{
  "train_examples": 42238,
  "color_jitter": 0.4,
  "norm": "layernorm",
  "norm_position": "sandwich",
  "mlp_ratio": 4,
  "fused_qkv": false,
  "qk_norm": false,
  "inner_norm": false,
  "moe": "top_k",
  "shared_expert": false,
  "projector_hidden": 512,
  "momentum": 0.95,
  "nesterov": true
}
Rows from block 4 of a small self-supervised image encoder, named by matrix and row number. Rows with one number belong to one neuron. Each number is 500 + 40 x the weight over its row's rms, rounded and kept within 0 to 999. All counts start at 0. Numbers have three digits each.
After each neuron's rows are labels from the 100 images, of 14848, where the neuron reaches its largest size: "strongest on" is what is common among them. Only what is clearly more common there than usual is listed. The data: capsule endoscopy frames (Kvasir-Capsule).
# gate: MLP gate (model.blocks.4.mlp.gate.weight, 512x128), inputs 0-127
# fc1: MLP up (model.blocks.4.mlp.fc1.weight, 512x128), inputs 0-127
# fc2: MLP down (model.blocks.4.mlp.fc2.weight, 128x512, transposed), outputs 0-127

gate.241:445487506538534524428474445543505504451465525484491520455495548488495531607442553531525424522528490566467492509454440493447568487500423535534519484460510539448472488527466493548470484472531524410478482485515556499563494482536571492535559548498491424434477544581509483525499506507542520469543526474514448437421446457527529463510530495506492425499582516539545536502476592500468461509519
fc1.241:561467518480489491561561535453484491568514432573497501513475460480511495436496455425515487461469482461481452512550534503510471548488566503452525534523461438580523520478530462478500485519509463607480495521534370482476457522455407521487445453477487572557560458435535541462547492464450501459483523482525550565559567501464507543504484515467479506531446496539495453512542498456542477521517
fc2.241:540502546534468494551421522410428485465551546423553505576457454519504499558496528498489520488473529529443531553586444518529509483438456478456474541563468537487397496504508492505473486420495481494527549447549500478523491458490586525459522560548469440521487514495455551469445467528451509468492567509525535472501494527499500529426578457561487468519516481532541449490555488529450493530531
strongest on: finding: ileocecal valve

gate.110:425447473472438487477523479491539478494506467487487532553581507423466535518522455573403490515490487515484534477571418488485488568555464504472639473463537478475487517476500507492523494532504483525459511546492497415492458570452482520465506550476466461538523405501485514531513509488550502503482589491456490550510561538480503482448473469458461554526527565567470450484550523491547505482567
fc1.110:484508487560544498566454453555517509558523558543472485430559477431534512446491527477513519517524533534529435520515531553505488465471530488522461466451537505554450514502382512447440488468463543551392522504429512546535481436551520482478509500531494546451535510496459579483489507532466505485505460431473533487500507471456529550572521549522540521456509494398516464468456433564497510552531
fc2.110:544552524462479457517474536563559490515499517470461557466523505499569610446512424478455554461477524478513461507444506448496483445588453479475546474510476459455530539442504463495444471518535524450561491534516556499546499547492461496522596528493546483448489435475448470455482521539503475559472429523571526519528488525519535556473529452477461604497530493453498473460473553472444513456458
strongest on: finding: reduced mucosal view

gate.353:535403552456475508482578425480559538510516474458513487523530462545451493508544515588493483515445528515467520544471459532465496535472450406474581474549475573430607510476545526463534489464523476464559520498462452491432501486513451501538495541551509488563414526489534458568510445431513511564532495488446551535473460497496507496509475497524490480468504473440514437530483530461450538488508
fc1.353:477532469548481484493442496515518485475498461502511433548503487512565508506486477524460543499474445503506574401436439582541540494497504516521536498502542460542438458547518451585485486546529457602410493533520528510576507554476543465519511611497480473514511515530489515440481502476516556488499405465425500570532498443493486486470524558510544500571516522541490528487451550475505566541515
fc2.353:505444521570513521491543571491535444512514530472474549527457523496484494430461497491564467474485446483459501514484424548425481467515507553498427551512549541482432420507490502529483445562457512549536524539481504497440566544549469484530539523520507538515488497506508606564517444506542458522407490555426448495469502522439519463521492599464522484496516556472543510494427530439543506521489
strongest on: finding: ileocecal valve

gate.282:539459542576475490446538492444482505520506454529526504483505469443497480466460477498592436488549471442428480482503427507557508463480491460457573503563564485525548481421541475562533528544457536551462489527488411401549533505473401537508491455496501504496512469507520484506612557480485534534521540499475417458454528486525473498520502506500473503486530459549448518564558525469520520486536
fc1.282:508565492527522475536486569516475534509468514441470453535492484553550510448535496482449491537508497535510450527568539498488511502515467491549417427496507481508482502543475520438551498494449460471509480503542571577467499487510590499427454444503509515476437563511465472502390527565563489472522512515515547536569507526435489529534496493443566472567503532449527471479381467538431456502514
fc2.282:519540607513508461426501532476546453554567555502546597498557459493462507475512462453490438415619540514546460532465540462506445470569482546459474506509481500514472463451490462524541438416525513533485491487475520518474533492511525521485489508463556493485480506448467466566565501439454501518474487497433529484501522462490525532487514517473550435458509551450433489576462529434497495514460
strongest on: finding: ileocecal valve

gate.395:483485522453535444456490468495573515511461525502450503583449540513531440571492479378471539514486472495494501497472542505504550528477530479522434465467431541463480531488478506476487443462546504474513498551560547594597455510506446521480525460443554503479497520564541523537484460499573479458439511489489484587534534436539482458447512569500493451553582476480528451517450500551476492516509
fc1.395:435516554556528541465491495547436488440499492517553556519412451487524459541431483530501474463492470507479534519384507524478517539546442497465516492628453480508499466444504480511493559558574505487529452487558458483435455515483478533569508462475543502458502522533460518496476498529499523504589485537527486530458546468529522517580531444487456522446494455574492536488552441516433522470478
fc2.395:503494563489558501424503482572530520523441570484516507474506587475494559540480505458509542524491439511423543467476458511564571449507500491492485523504472520580482530433540544490436506469457420488473474486486480467592456491565485568503481465494479499499564508493459450487519506499503459465442536428499494511492495528472594442563488521515453498549509548453530453485480442522413513574555
strongest on: finding: blood fresh; finding: reduced mucosal view

gate.361:416522498553452532547486534480510535529534496480525565426415448508475536497562474538443489473481573552545528481489545475529562425501458489493579451466520543524475519486475532496511452506528487498553482501531504465529436463529483505522566539574503533436518545464466471580523570497540498419529521459553477423414510543496507479550503525507539486511526483491510517429563538447513564506566
fc1.361:473565560563392552474476506526502517519526535544562509459436544475475503495525491494523543538486450553534445459518535491467535454495548439516560513472525530423419514524506536488489444432438421517496538532458440480537506476468502469550567436461527542569499507434500477499520446477439552442515504527503519452493506543564469506551455510448456501526514499516569506509571471454431474479488
fc2.361:467526508443509477535499435434563509500505497548529455511501483440422439468501532523450572507510507558479458517427462522491488523530506580427520470473477455417545485459548570459517555448533520518462559483463572567453496569491478474535451465511592463482497524477509452544537459458508480535509498487524509461514534490515456491562517445422454559502460517517552549468511472460557445527553
strongest on: finding: pylorus

gate.324:478536623518459432397572484495510479446509528474521549454526530451537507505470510508538579504491460522444549471512513532485534509532539497491493511507450487478532488569428499493482532456503448597517481504431452486574467429431532526543451455447503512501483461484531433482549553503515464521504475467509555502458501438460514502493472554586479431453445566520492441527514470485458475493492
fc1.324:490515530485522563503503454479477453500437445544497481543540526523460536447502464465548475482504439479408492538511461570478549490379433499570455549528540518457492532498445523547463497468528508464456526481539514528528490568507459467503512469501484509474502510473521426436487504492454463542507445639504468525514543575459541535497458528486481483564559518492424479554497518530559508484575
fc2.324:471428470527542602515411477530507515532428499507517546494537581431538487534494508477467575425517407558477537495559420488528483472441499491542439531579486530517511589440529521569464490447419511486472508469487570530449488503506512477467518448488558446504517462470447524521454482539468506478501485530488477539503556526488534484531526485518471573460479494473463480491482490554451552459487
strongest on: finding: pylorus

gate.302:502481398496528601491489477569505489508529454543458461557472467484500496434457498525478420577505510541459535548525467501468551427486484484503517462519498501524519511482552485545499470547552532483456526485555394499491446546533556510442470589517438499513482490483472556499460507510418432518532509506489456478456493554506487450500458471524508489517546571488499495473440534477601563521580
fc1.302:558495475566563453493502560413479555512571492488471454541456566542520502451489528576565504450507507460510551508472494559513461533526560439534491466574453551505522551538517477465546572418434464454503517467506473517533496476533484488548582488462473538540536451479503533489562455469438461500520481504466498533449465509438509454535494535536533495415502530512423463489462507505457428474515
fc2.302:507531487510498464527507453458554494493514532489449526534521428532484507472502487596490462563502528523495572490457464517476433523514491496505435548517509388508485470469501553492482481515618523486548573503453455405455455572465456468502560528429533562445526441508552482507513493490482512549510552477506477441565501558501487564478463536513518554475567467475524494544436543441477474541518
strongest on: finding: ileocecal valve

gate.281:455518492568456490570474548491542481517499543510559553522487497560448486464463509471487507607472565504468453534473499542514449505505497522551500468494515490437511445458569458487453495438572515554495532548473569439529558460484515454516548483480507451522464512439541418440434526493554490496533475466493482492397500478508535508433476497435453434528437544465503500529442517509478500553574
fc1.281:496494571474483519538544463505474489514428551433503524517456510500483510483528476484579555400502521506481461466497482531545523461476591561484566535476620469504460596510467522508448569534469516495485447455481490543499440489491501471471475535486437476528526454488521571500498428509479451552519523437441475488584533502520486534560495441567483484551472512497421503467566460486516541522519
fc2.281:502427506430477505462477510537520487503562506565552568488500485538516482457479490486439508541503475516457495500424425515511492531562542437495522487446481490558491571424461531475484450489523549577443467529500577469442567501549498587509525535516532492470513452517513528436445548493519495496505472497481484539474511518454521485457442515378468514480507515528519421557397549539546484469520
strongest on: finding: ileocecal valve

gate.89:498521505552480452559487525409575522529548493420414535472449459551532455585480481507418481465438474427515513509476526494553555465514437557559460528529490515491565490564525506490440515558474511511506536500478529490516568557584438479442503487470494528477433496521496466547548542511426539499487479481469515536513472482447542546514462530566500512466540482475509494441487418448491534509505
fc1.89:498455522537542568462485517503478504436505494585553377498508498473463516596538463512522472486510501468500466512495486529491488646524496491452482457448471523491515554411567479453532576448516502456496528451509410414510454504495499509531496530527511485501507494538493426515517411545530468545519517457481520515585527528540468449465499459513493537511469453537489461530494559514506536529462
fc2.89:458487618493442463427511466452535456550498595452485551433469492551434490491489522525436516473505495473445453518479476470455468491544469521505543518547515556535469382534478465486502474477504501565551479481547537486495605467511470545520510557470476564523523546475536525562514509492504492469436480485461468491466511539459547519529453552468528545471518560482508543500398484509440513527491
strongest on: finding: reduced mucosal view

gate.70:452489539514557462457532481530464533383490511521544491517382500415489481481515571522503484559579523482437501457471579514459567525512551563534519482492545513440488510524445574482492532532446494548553478539494527545566476492498492545508513546474493474542537538529508482477551553532559524522466446527509554546494525497418447492499455458431503533476442567484481509521529453466464525470499
fc1.70:595506511558533582468495447488447519501504504447402427524525422514498519533443497483488524544479416532509600564519504465496492539502538490486500518496524508525544550483522496488522501559512524526542541496439530445517580475428561537516474553514462528495443511531509530540504536541477480553521593474528525505484564474579482469547512480553543503514534430448538502480486474512545544411468
fc2.70:500519472467506515519559504569535521576448466568484460533464493458480516460501515548498554557515535453538522490555456505540527562524505504488501520378551499499474475556459452436482458521476462477527464427501479543467567509454540459570516583491485469493508540533530524440573457572441488528490516507502448455488483444504532537564523407474513452496565505477470438484458446483491453430501
strongest on: finding: blood fresh

gate.274:477476580519488538491533453478533512557506513499574474509549466513471555517523495539559492431435485563469511520524500447475517481468518560445452538542515461436483501546493493539510536480466555450460551483513446481542591444479433529532433508421537513493508418463541470538521527452496547489474519513547470454526493535455544519546462548521459541583446534489554547569521544569533459468439
fc1.274:441500549433498506512426535540487457417562476435553499518548514502551569512585503536479475522501540468478513549540561517475483575535542488521542494493520472513473541434466458516449492439547503527562535521471505493507530583545503527422426483475521471503488479418529434490473526505473480456479551485450430444518471467550485466520521606510483577559516521456504489475481503567527464525481
fc2.274:509441502505462558456440612542465527479527493474543510454510556475468509522517436531470470498506483503561505462517521503516516476527500477448509519471447559588538574541506434459557528503532518408586537490456509542470458494573530480413519473485474495479445510431504457513483539501501481573484486439500480525470516555458492457557507494552550481514515451592567439468451453528488548487465
strongest on: finding: reduced mucosal view

gate.416:439531515531540447467507570470562437470567508512500559516500463484504539569546506548501466529531545477503410453499437441528411544601534522546523432442522533487521461461473547506535545492500484496562525483547425448523500497552572443520492508580427485452478451486510468508494524474512498451520533507530510517478395449513507522487542482456482476477443592492462489494502519477470503466478
fc1.416:518475532454447578449437439533557542563426557476496516491490573503543508517484436451458529484497483542519544571500440473497558482520524484486463523533463475528489489499513490442522518465463518474568450482455554499501563429436458598551501466482514542512458527497494559411459506605530565502508549517474505428493474492500493489505532481537483559516516428426478457486502450468455479479480
fc2.416:552512529490516508441489535469557411491534424441522507519540507603556547473567493500533459513521438512533449489488490432553439533625499548513510465491526517484561554412436502463530524529552460494520483549497498509576471531441546483543544601490449461451532474441543452426489493488508504544520479461506471532471480471524466542481496429534545484502492513463493521479478517497462480515505
strongest on: finding: ileocecal valve

gate.339:521440452501456510476518505538542569452457515490511533474474558548519489478495560478595472487508508442437524532509550525433497479485470488452577472550534551527495488482544494523563500513519480416572584472420491420478525472569548478553544496504428506531507524452477515442538503484437513574448468506507466468484473492501554466528449487471564431522480459521482415467553538565474487497512
fc1.339:457511563515567498540515501472425474510496515467469488512522483480479488512525430541405554524490528554578465503445473490494487544508539465565450496438486429518497528554472480423487449452500492526415426503580489532454522507495507473465476490444582577452483503481549469526448438571510505448553556448511541547514513591512485522529556516499473566498463536493507541550440502457526487512525
fc2.339:545447478499517479509479506461470448522477544476523497533515456493455452463474561523506534518462581510479522482444560518407474586471502539526484490470449467539461475454510529505492453591526469480449538486453447487430550531494558457396535503506474441534481463483474425470531474578528617536475476552471553530510544493475420516492569524524519544501481505481508450537541512486528581495490
strongest on: finding: pylorus

gate.174:533567493445538570566468557487490458505434547560561513537477496566516488526481502446446450510571421487562542544450464471471453438500569576529578513499450517502476511504480538480524456489566471502476480499484508533472517514505486492456513424461531523454458492459451509461507482497518452477459453543475506464525542586560508549493528429511489462454533547450461550587541533475530441506468
fc1.174:508546472413612489491576522481497500460474567490482520529452510504552440504523472423466503527530534491551451532451499518490570499517506489520559560476427548417433467499500516538407554442484524499489475479463488448472527542448485459521517429512508479544468410457494473520534517462471498534457467512576492486549581527518489465462473519522548453487529483532501447482556546560490504479426
fc2.174:479495493511496483532581457545531503492503580434539467475543487538452532536508493520528470479544503466484484519553549496581547480463478497491518526446432523582517516515494429507509508510476488578550449492529540535473516554476485482486536405531554463439433597539502490489495582540548518522510455507392422525516495479517534457535453497507536441455492463439493548463455473479516541420541
strongest on: finding: ileocecal valve

gate.152:469459543576519524489510565504548565469491496481459511556366496468525539447487454505565431515558493455428468499534552498438484494466486526566513466514520526413515492518472523542473488487447585510561542546553472521531452454460513536481485454451480474553515455549494502498526392511578489554535468557528492525499555490483527464455469478467492548479473563525446504447518465496487474517515
fc1.152:595563494482514549516545439559453461535477490468507516465608520498463427577479547467434514499460505542515517498466443487533481578508516469428523495490490469538481582495522475453519527461509501535450526427455485476488542476514488423517500528516483507492431461453456528503454596402429462436541463489440495454487499507504468458513509541584489481527556447519477520507477544474512528506519
fc2.152:486476543460461497586508545536517466497555447551492473549435546397525467506543448516456534474441553469523455510539472486570506487476486514547522429404471505479516529523524514481509499497482498546530493465555480510578535545426513453577456544574452459435498507447484528523558524544530502580473551531434495476458521461498466590497477455454451470504500481476555496492475538533458509480451
strongest on: finding: blood fresh

gate.6:515482474484509461460471487474531552496517554503516545628536510531493465567433481552475499509504531520513550590452435526481508506460466573481538495551473511497456494505474440451521565487538468516490451483536544486461505488516497546421540417527506531464549513514496501464471542497521422424462520453466470479469524587447503490537526564495434533521517524494489501445568437533467439570578
fc1.6:531521466529528482518538503517524506513442505550445501427554529558518482498530521456470472535527518477465548469511434457572437549534524466554512501483593533476515555457491453468510456489546503480550583527497510461570433500500555442525483448531529563583482560501497494576444512596430495540504473507547519497497492476530473448443455441471499485463447533534503499480422435496526573494461
fc2.6:554512497454543457495612536460492494520525480533545550569454466470457433491448517464497495515460485465557461484466425490539476514444472512436465551513522515451469446499560514474428517545525514479482558521443537515466449505455498464472515514559471473487566494517569492525487559497489450485473429475484496576530576418447509463502517476491483514483462560556507565519548471471417530530587
strongest on: finding: ileocecal valve

gate.430:535478497536487459499538506474593568475481507504485501389539504479475523486530557526509492485493543464536476497505485506435548485496485452554531496502452470521558487418521524470509562489564441535496519487470504533502422546501532532445489488519517511438489444397465507513538516538481470482590562542544412437524417547553501472520538454470501450520556526520541538511426544432545555512464
fc1.430:507496501466518578494462515503427418466512446470515419570459515547516529513485448450486538486482519540461547500512506460562512447488477489535507474534529501452408538584481443586492422563470462464479529500536540469491565463475495492483473520520476529534513522552521486521466519476562520551488489452435581511490520487430484535498477519543505549462476448503513478429567449573491431548578
fc2.430:502481475544593492453501505550497482522494484484570480503477481536542451495469481546526531469474551466536471488486542429521573518582430521590575468527524447508458510450462516518512504478508504541517494484484481492527542536497455481483493526476432376551513500589541447479480472469507497503518498572473539545587457531560423424479499515542518461469519417531459487521543495471531461536432
strongest on: finding: reduced mucosal view

gate.476:451489463530463554455429441509503541450488573518525538552474465486464505487488551524542504469468510536467492461438496451427488503554499567509509482548432494505426464465480517519531508439543456548530499490405473424545549502449495534537522541514465491532567483471484516471425532513539512489508479483467499533453538494576490571500461554574548433492484497524405486557485543560485591510476
fc1.476:549463497479463456514485482514521558516488476495549480488543496499538522437434460561502464446520491418545541547531429478549483479528514499445525494514551522527449553486484466565475486493506556430452533519533525562510500421444536494493483510495516452501449434487410550573537524488509511455485530512517567415520514571485455525537511539364525469504424497557505513487436495483495527431478
fc2.476:551485448495461457474518484503513538570503512535482428523473423531460512428453562500609505516502572500579542486497459483470524530538524553464459556500539478496518479457506543490495524513486515495547443440409441469509483585518538456487531520479510485498500451433478483504447550436463514516503467526527567509413525427562520520516482504542537474469477413525423449515547476463542544487527
strongest on: finding: ileocecal valve; finding: blood fresh

gate.258:483517460530414489452553475479524505464457484503445486501569456546460503456504496554451479491551456524513521490495545494492509520482532508505569528483483628534518493466506499475499553570598498495520512506507555518462412591466482451418512454508527410518582472547453471514519479460459513504552446476523470496492517502496448531450503463482480442506550485471563502581477471540548473570437
fc1.258:451509495514495511519492505490493506510465533504445392544487521510502527467513476572397560499453522492477488512516462392480509505525455566447520579612469504507493495494460498453515499449499581505529498495534455469522475470536459484468488548541504510444425505501514527498487499471426514477536550474544497525522533468460494449574563495500465545481580537469429475562427568451560568491477
fc2.258:493458566485499568457468412528517510474494461509430504470432538456528537560412533486446498475538526585521516473472522526464466545444546493466468501470446504480487494490505519521517508550538417498525486533457487569455509475500593571479470501465556589525521481455479523473454458499461529549527468486497542477493558503473609518519498447564473500557452514473582445482501521524458530430511
strongest on: finding: reduced mucosal view

gate.175:386512538574444409468502500508493551454491544520558561474539451426504470474454489498463520576511482501479504527512532525503519502470508498514482442539507582469474481574431468524549461508512463570492479495582436567530436461519472559502571487461472494540479497494520468492486488550507478510525514554481490464445478519516562507473518511448503516557429568476472555564527452520571424503519
fc1.175:387499494551509464451511485478543506410467548554526557478513436480520429461482512463497535594515461514511529512486492521470553467469500509461516455485455558447509521544452488513510432519506464575464506521573416486545460452521433527485551464457497514503502552496465473482490517589471508528518494520449489470475500523513549572461570488452496519515403553508438584526521465509529482454553
fc2.175:556521466558493539503428489530481511443465505477448475470530531513480556543471474492496458498539448559608500480469526499459538452538526445538521568587490454490537490462555479471510485446570481502506593502464515576516442530566468456413528524463500497482458511573546492531415483475511538488488479469440518583502545515544484427524418539489512538477430462507517517514525521471546468489497
strongest on: finding: blood fresh

gate.105:461500512464552474516571539521508529497439453510574530422479523498486509479485499485542475508545506477495445562454446427541570499575563472504538454512468525447482467499478557509535540447522508450545529509463512599445451534523449518479462537505550526503525492525604540533523394540543542432499523476441534523495519515491468482516536464531490441515508565466490504546453539476498433490409
fc1.105:483514480490624446499484433540570525510494514518493521532532495445498498438477431458521464531497450459493427469504481522468475473547470540554501459510491576581518493508510524542469462512482496482446477431579456454434474569517529542498514507453509477516523494521491551501451429498465558486397473558504446558591504514508467502520503599505552522425522521495491453462506505531548550467477
fc2.105:457584517502547537445544459473502427444538465514497498515507510531491448459430502530518443520486479491412525481522478566514517450562506586530540446500487511622454495447507550487557479524492559533554510455512511551456471420512522536381524470544473467538430479487469515516483540506509501484465464526572464447538488514472551466498497559528510505491440483485497461589493454496521553497496
strongest on: finding: ileocecal valve

gate.269:487549419498478506420490496549515435494471462403533479490412471481543461491421497520482504454496529483539546561486492513426571600460489574562549447521443499523511456510464526536579457532437478496520545515489489479550485524511524521519458488493474522518489522476571486455516441552527467520473472559527449559432540447429430509542518542427542520530497495529527541504502466516475516513476
fc1.269:501451539517452507564495439487490552517486523590464522475558483544496491532542513519480513534430437539483468442493490467583540417535505509484465535482589476498485525465459481504483491490501510499486488464577451534472551479530461433539558496547530463471419530507436545541524580483534573485497556472427484418468455571570505454486447494546404461528481499501527482483470515494507547478535
fc2.269:560498502510524486573463526469549553539544431533474510557460482504498435415492466527502506512461563480497526515512460530406432530464459467526555516481509568422462536546520488511484536470466511457494428458478523538529546534500541514521484587471510413525544535485491469452531449536525489457505475561485553521511425488441467522421469488528577476451506435567501581474481514519531451490482
strongest on: finding: blood fresh; finding: ileocecal valve

gate.240:527480478479407544490544515526485534555511494425510487511472456466480469477514537513480607507521489517600534568478457531446481501459480533502470508453551460515490529446484440486521529447479504443515511491499523446547462495559490487576533512562419520473486548549409534580528456517504485453577483524481542453463551460504505555524421525497426539566506507534449527420498482508503477468545
fc1.240:441504483460568460501491538484463482471491486572484410520575511544582475521525453491443429523444516474403476501513489443535487500525469523512520511556438577461524466541509549501509484573508488557499505562507481509407558485518488560437473480490576487493473491515527501433495572500452504571443468455557479514485522551475491457470565485533536497466504497452496483536490508544452550553413
fc2.240:496490517527503514512399475472551484506541487429544533523443544423480442472501559503508559512508442543572582510490390476491539544405486516471503462433488457533470492483501482516446477508451433497526531548518515506522484485539466624595551451501457543481556553518477538539493520543477479502477454501543489478428509482478485543449458520484503496557499531521471534518490510571531487495560
strongest on: finding: reduced mucosal view

gate.232:521453480532518422442440434434583431474486518544468513548535451502535514496480470467500477564476524484531522451473466472502552450545496536497527473478485520529508487522504509506491435534546463519490481561480516548504482486564499445450493487478522554530477495488574481518588553453468530493510510513465459449462546593464479473372625537543493417484517462548551515532525515485490497506551
fc1.232:443446480492461422461421428418558420485455490520467508466548400500519540578531506528521474550431489483466536491545495460490483460516476522480511470548413485475467494549523556528492450552485493526545442587486554485509493401552512503436486452509502523543485536502550506446558520518529522550521548550541510485474467555487491521514560462510490467483498526542494514492491539503484590469557
fc2.232:544543552521459600537500527544441486490483521474510484476462536497477495468474493468519538509460421478399495490558569504480485492480555513576499577493514472478546463471457455475555540521507515487496427504454494570476497518461487487472406620552516442452495411481460533505527515478473545469532566471488520541538501494492495490555478457487556518534470489463560449572455503510501540430449
strongest on: finding: reduced mucosal view; finding: ileocecal valve

gate.329:522514589492556438366523534491483493507527443469545504496524525559532518535468480466523516469605486489438472507422440551561596513467500476461540510462503467510553488505533502453568446448537501416448559543497528486496500483511514511446517461434563472507500441509504507536517536536481489444452470516512493423465524505492499486540446524467425495550533499425443484524480482511511532545475
fc1.329:550495535494520467502479545487554523554492490438497534488563529521600500503498518511451461568512540504536491461490451509492519553443493524578490532507504397479525506504499467500476470513523507475432495571520507534476500564521538501517572378484507509493421447533535416481484584475446422450469421493457507460450533451482548546531501473502521510541585482495489523465538541482555443544503
fc2.329:468420531496523597519474523489536512507548541469563595538495463459556465455477548509464437484498516494445501462557417524471489482503467555556472441587436432519484504452518513510435505477517514550422539519562533496455499475464490603507465463543426495559474553480551488491516535513534471557465508419457493558465556484496500544451491533486532491450496530538492532502498531491447484487527
strongest on: finding: blood fresh

gate.485:499510493521461495532536542459523549502545473582505466473491508551444547503547546558503519539484485559444559490529504510448484520555450531516462532429454445527490488485443560506571527463520554464494430493528503529526528450459478453456558550532549482469454453450448512487496474435528477511582484518537490427490480484491498516482448426455382566460463576463456513534476527419510524491473
fc1.485:456430478504535471487464463451479494562564475493537523507477498488515423513498491412492534501524494471479487505450493504569474539451555480444494424603559533463548560532542489518473503453478469495471554492485470498494413444598531597518510485479476551514534547613453511477482483529448466462489490498472558520532504491481490474495538522557581461474502406515502500430514464542510505518544
fc2.485:550465467550518489487505583497550459522479512480497510499440458525608502468537487494505574513510494514491536411547511476415496554552426516492512454517525435512545528516475471557574471493501528466538471501481551525491486493508469475526528508495471407527487479457510531516519450545594511500517505542408538526603485419557496486519488553523541402513486498496468522465471455475558508414487
strongest on: finding: reduced mucosal view; finding: ileocecal valve

gate.307:546452534478539447445514474588497581530443491494567543528459453432463520518556506441551503517448476494488553534473431419531478513517408531495455528462420449461443458478498566444462499542440565523512501473489534465519557478430472521465495472530511516519480521559529518528535475548525498505490507462451435486485468575587507480525421492541487519450469575541518487485525508500484530523498
fc1.307:499541470439562505510480496530418449466464414460472471503583521539462509529438509521528577516472565556484532546500479466515545548501472519454449452473535515503435535515494475529470559480544490527458529503496513498453520499482570544516514514526437458546505540472513433428422527531479437503477495559445496567516474559584500473483497537495518472478528546491476517534539527546407505616535
fc2.307:482500414497538564465523520482506429463461482460499573480569543455439531458496478478530526482477488494532520557525554568442477474469485457458545486528469562519509581520475498531527556504453463535440525567474429492470455434482567491557493471517544517466550540463505561461545501490560503529525483538462527431488493462486595558570551519505543438529496581547440474509485534512474500539512
strongest on: finding: ileocecal valve

gate.421:486465492572480509548554473522511489495569519498455474516510483561480501565602484488527533410433492518477482512569464399541437509533481546432526428480460565485459565471493488526464524508478572479555563476488486515485459454519488500480531501436486518470535480549473493516452499475483466480540521430485567522531480473521501498414472551489562478410471505525511591490517466442497516547567
fc1.421:499536538388549519447481564485474509510478444510502509488488541468423517483453517551503485572575521500484559487413508516472522490483551447512530521451532501571499436472510464517515517425556483488510466531436475421519581481454553504509420479530529489492561479497527495538551536512544546526453514565513470426500545515517477513552552465442456522567519452511504454539466443562443517445496
fc2.421:540369443517528471458553548496511543525513510578473525443528429526477483519518557524508490503502483508546573499466469527494417540453521394451547502465508500528536503560467535483517464497546494496450475493451464503510481486551534439483536496483560541499591441520537554483477490445473523496483560515511514516567520474515492433412546484485505532545540444532470500576433440487501502531562
strongest on: finding: ulcer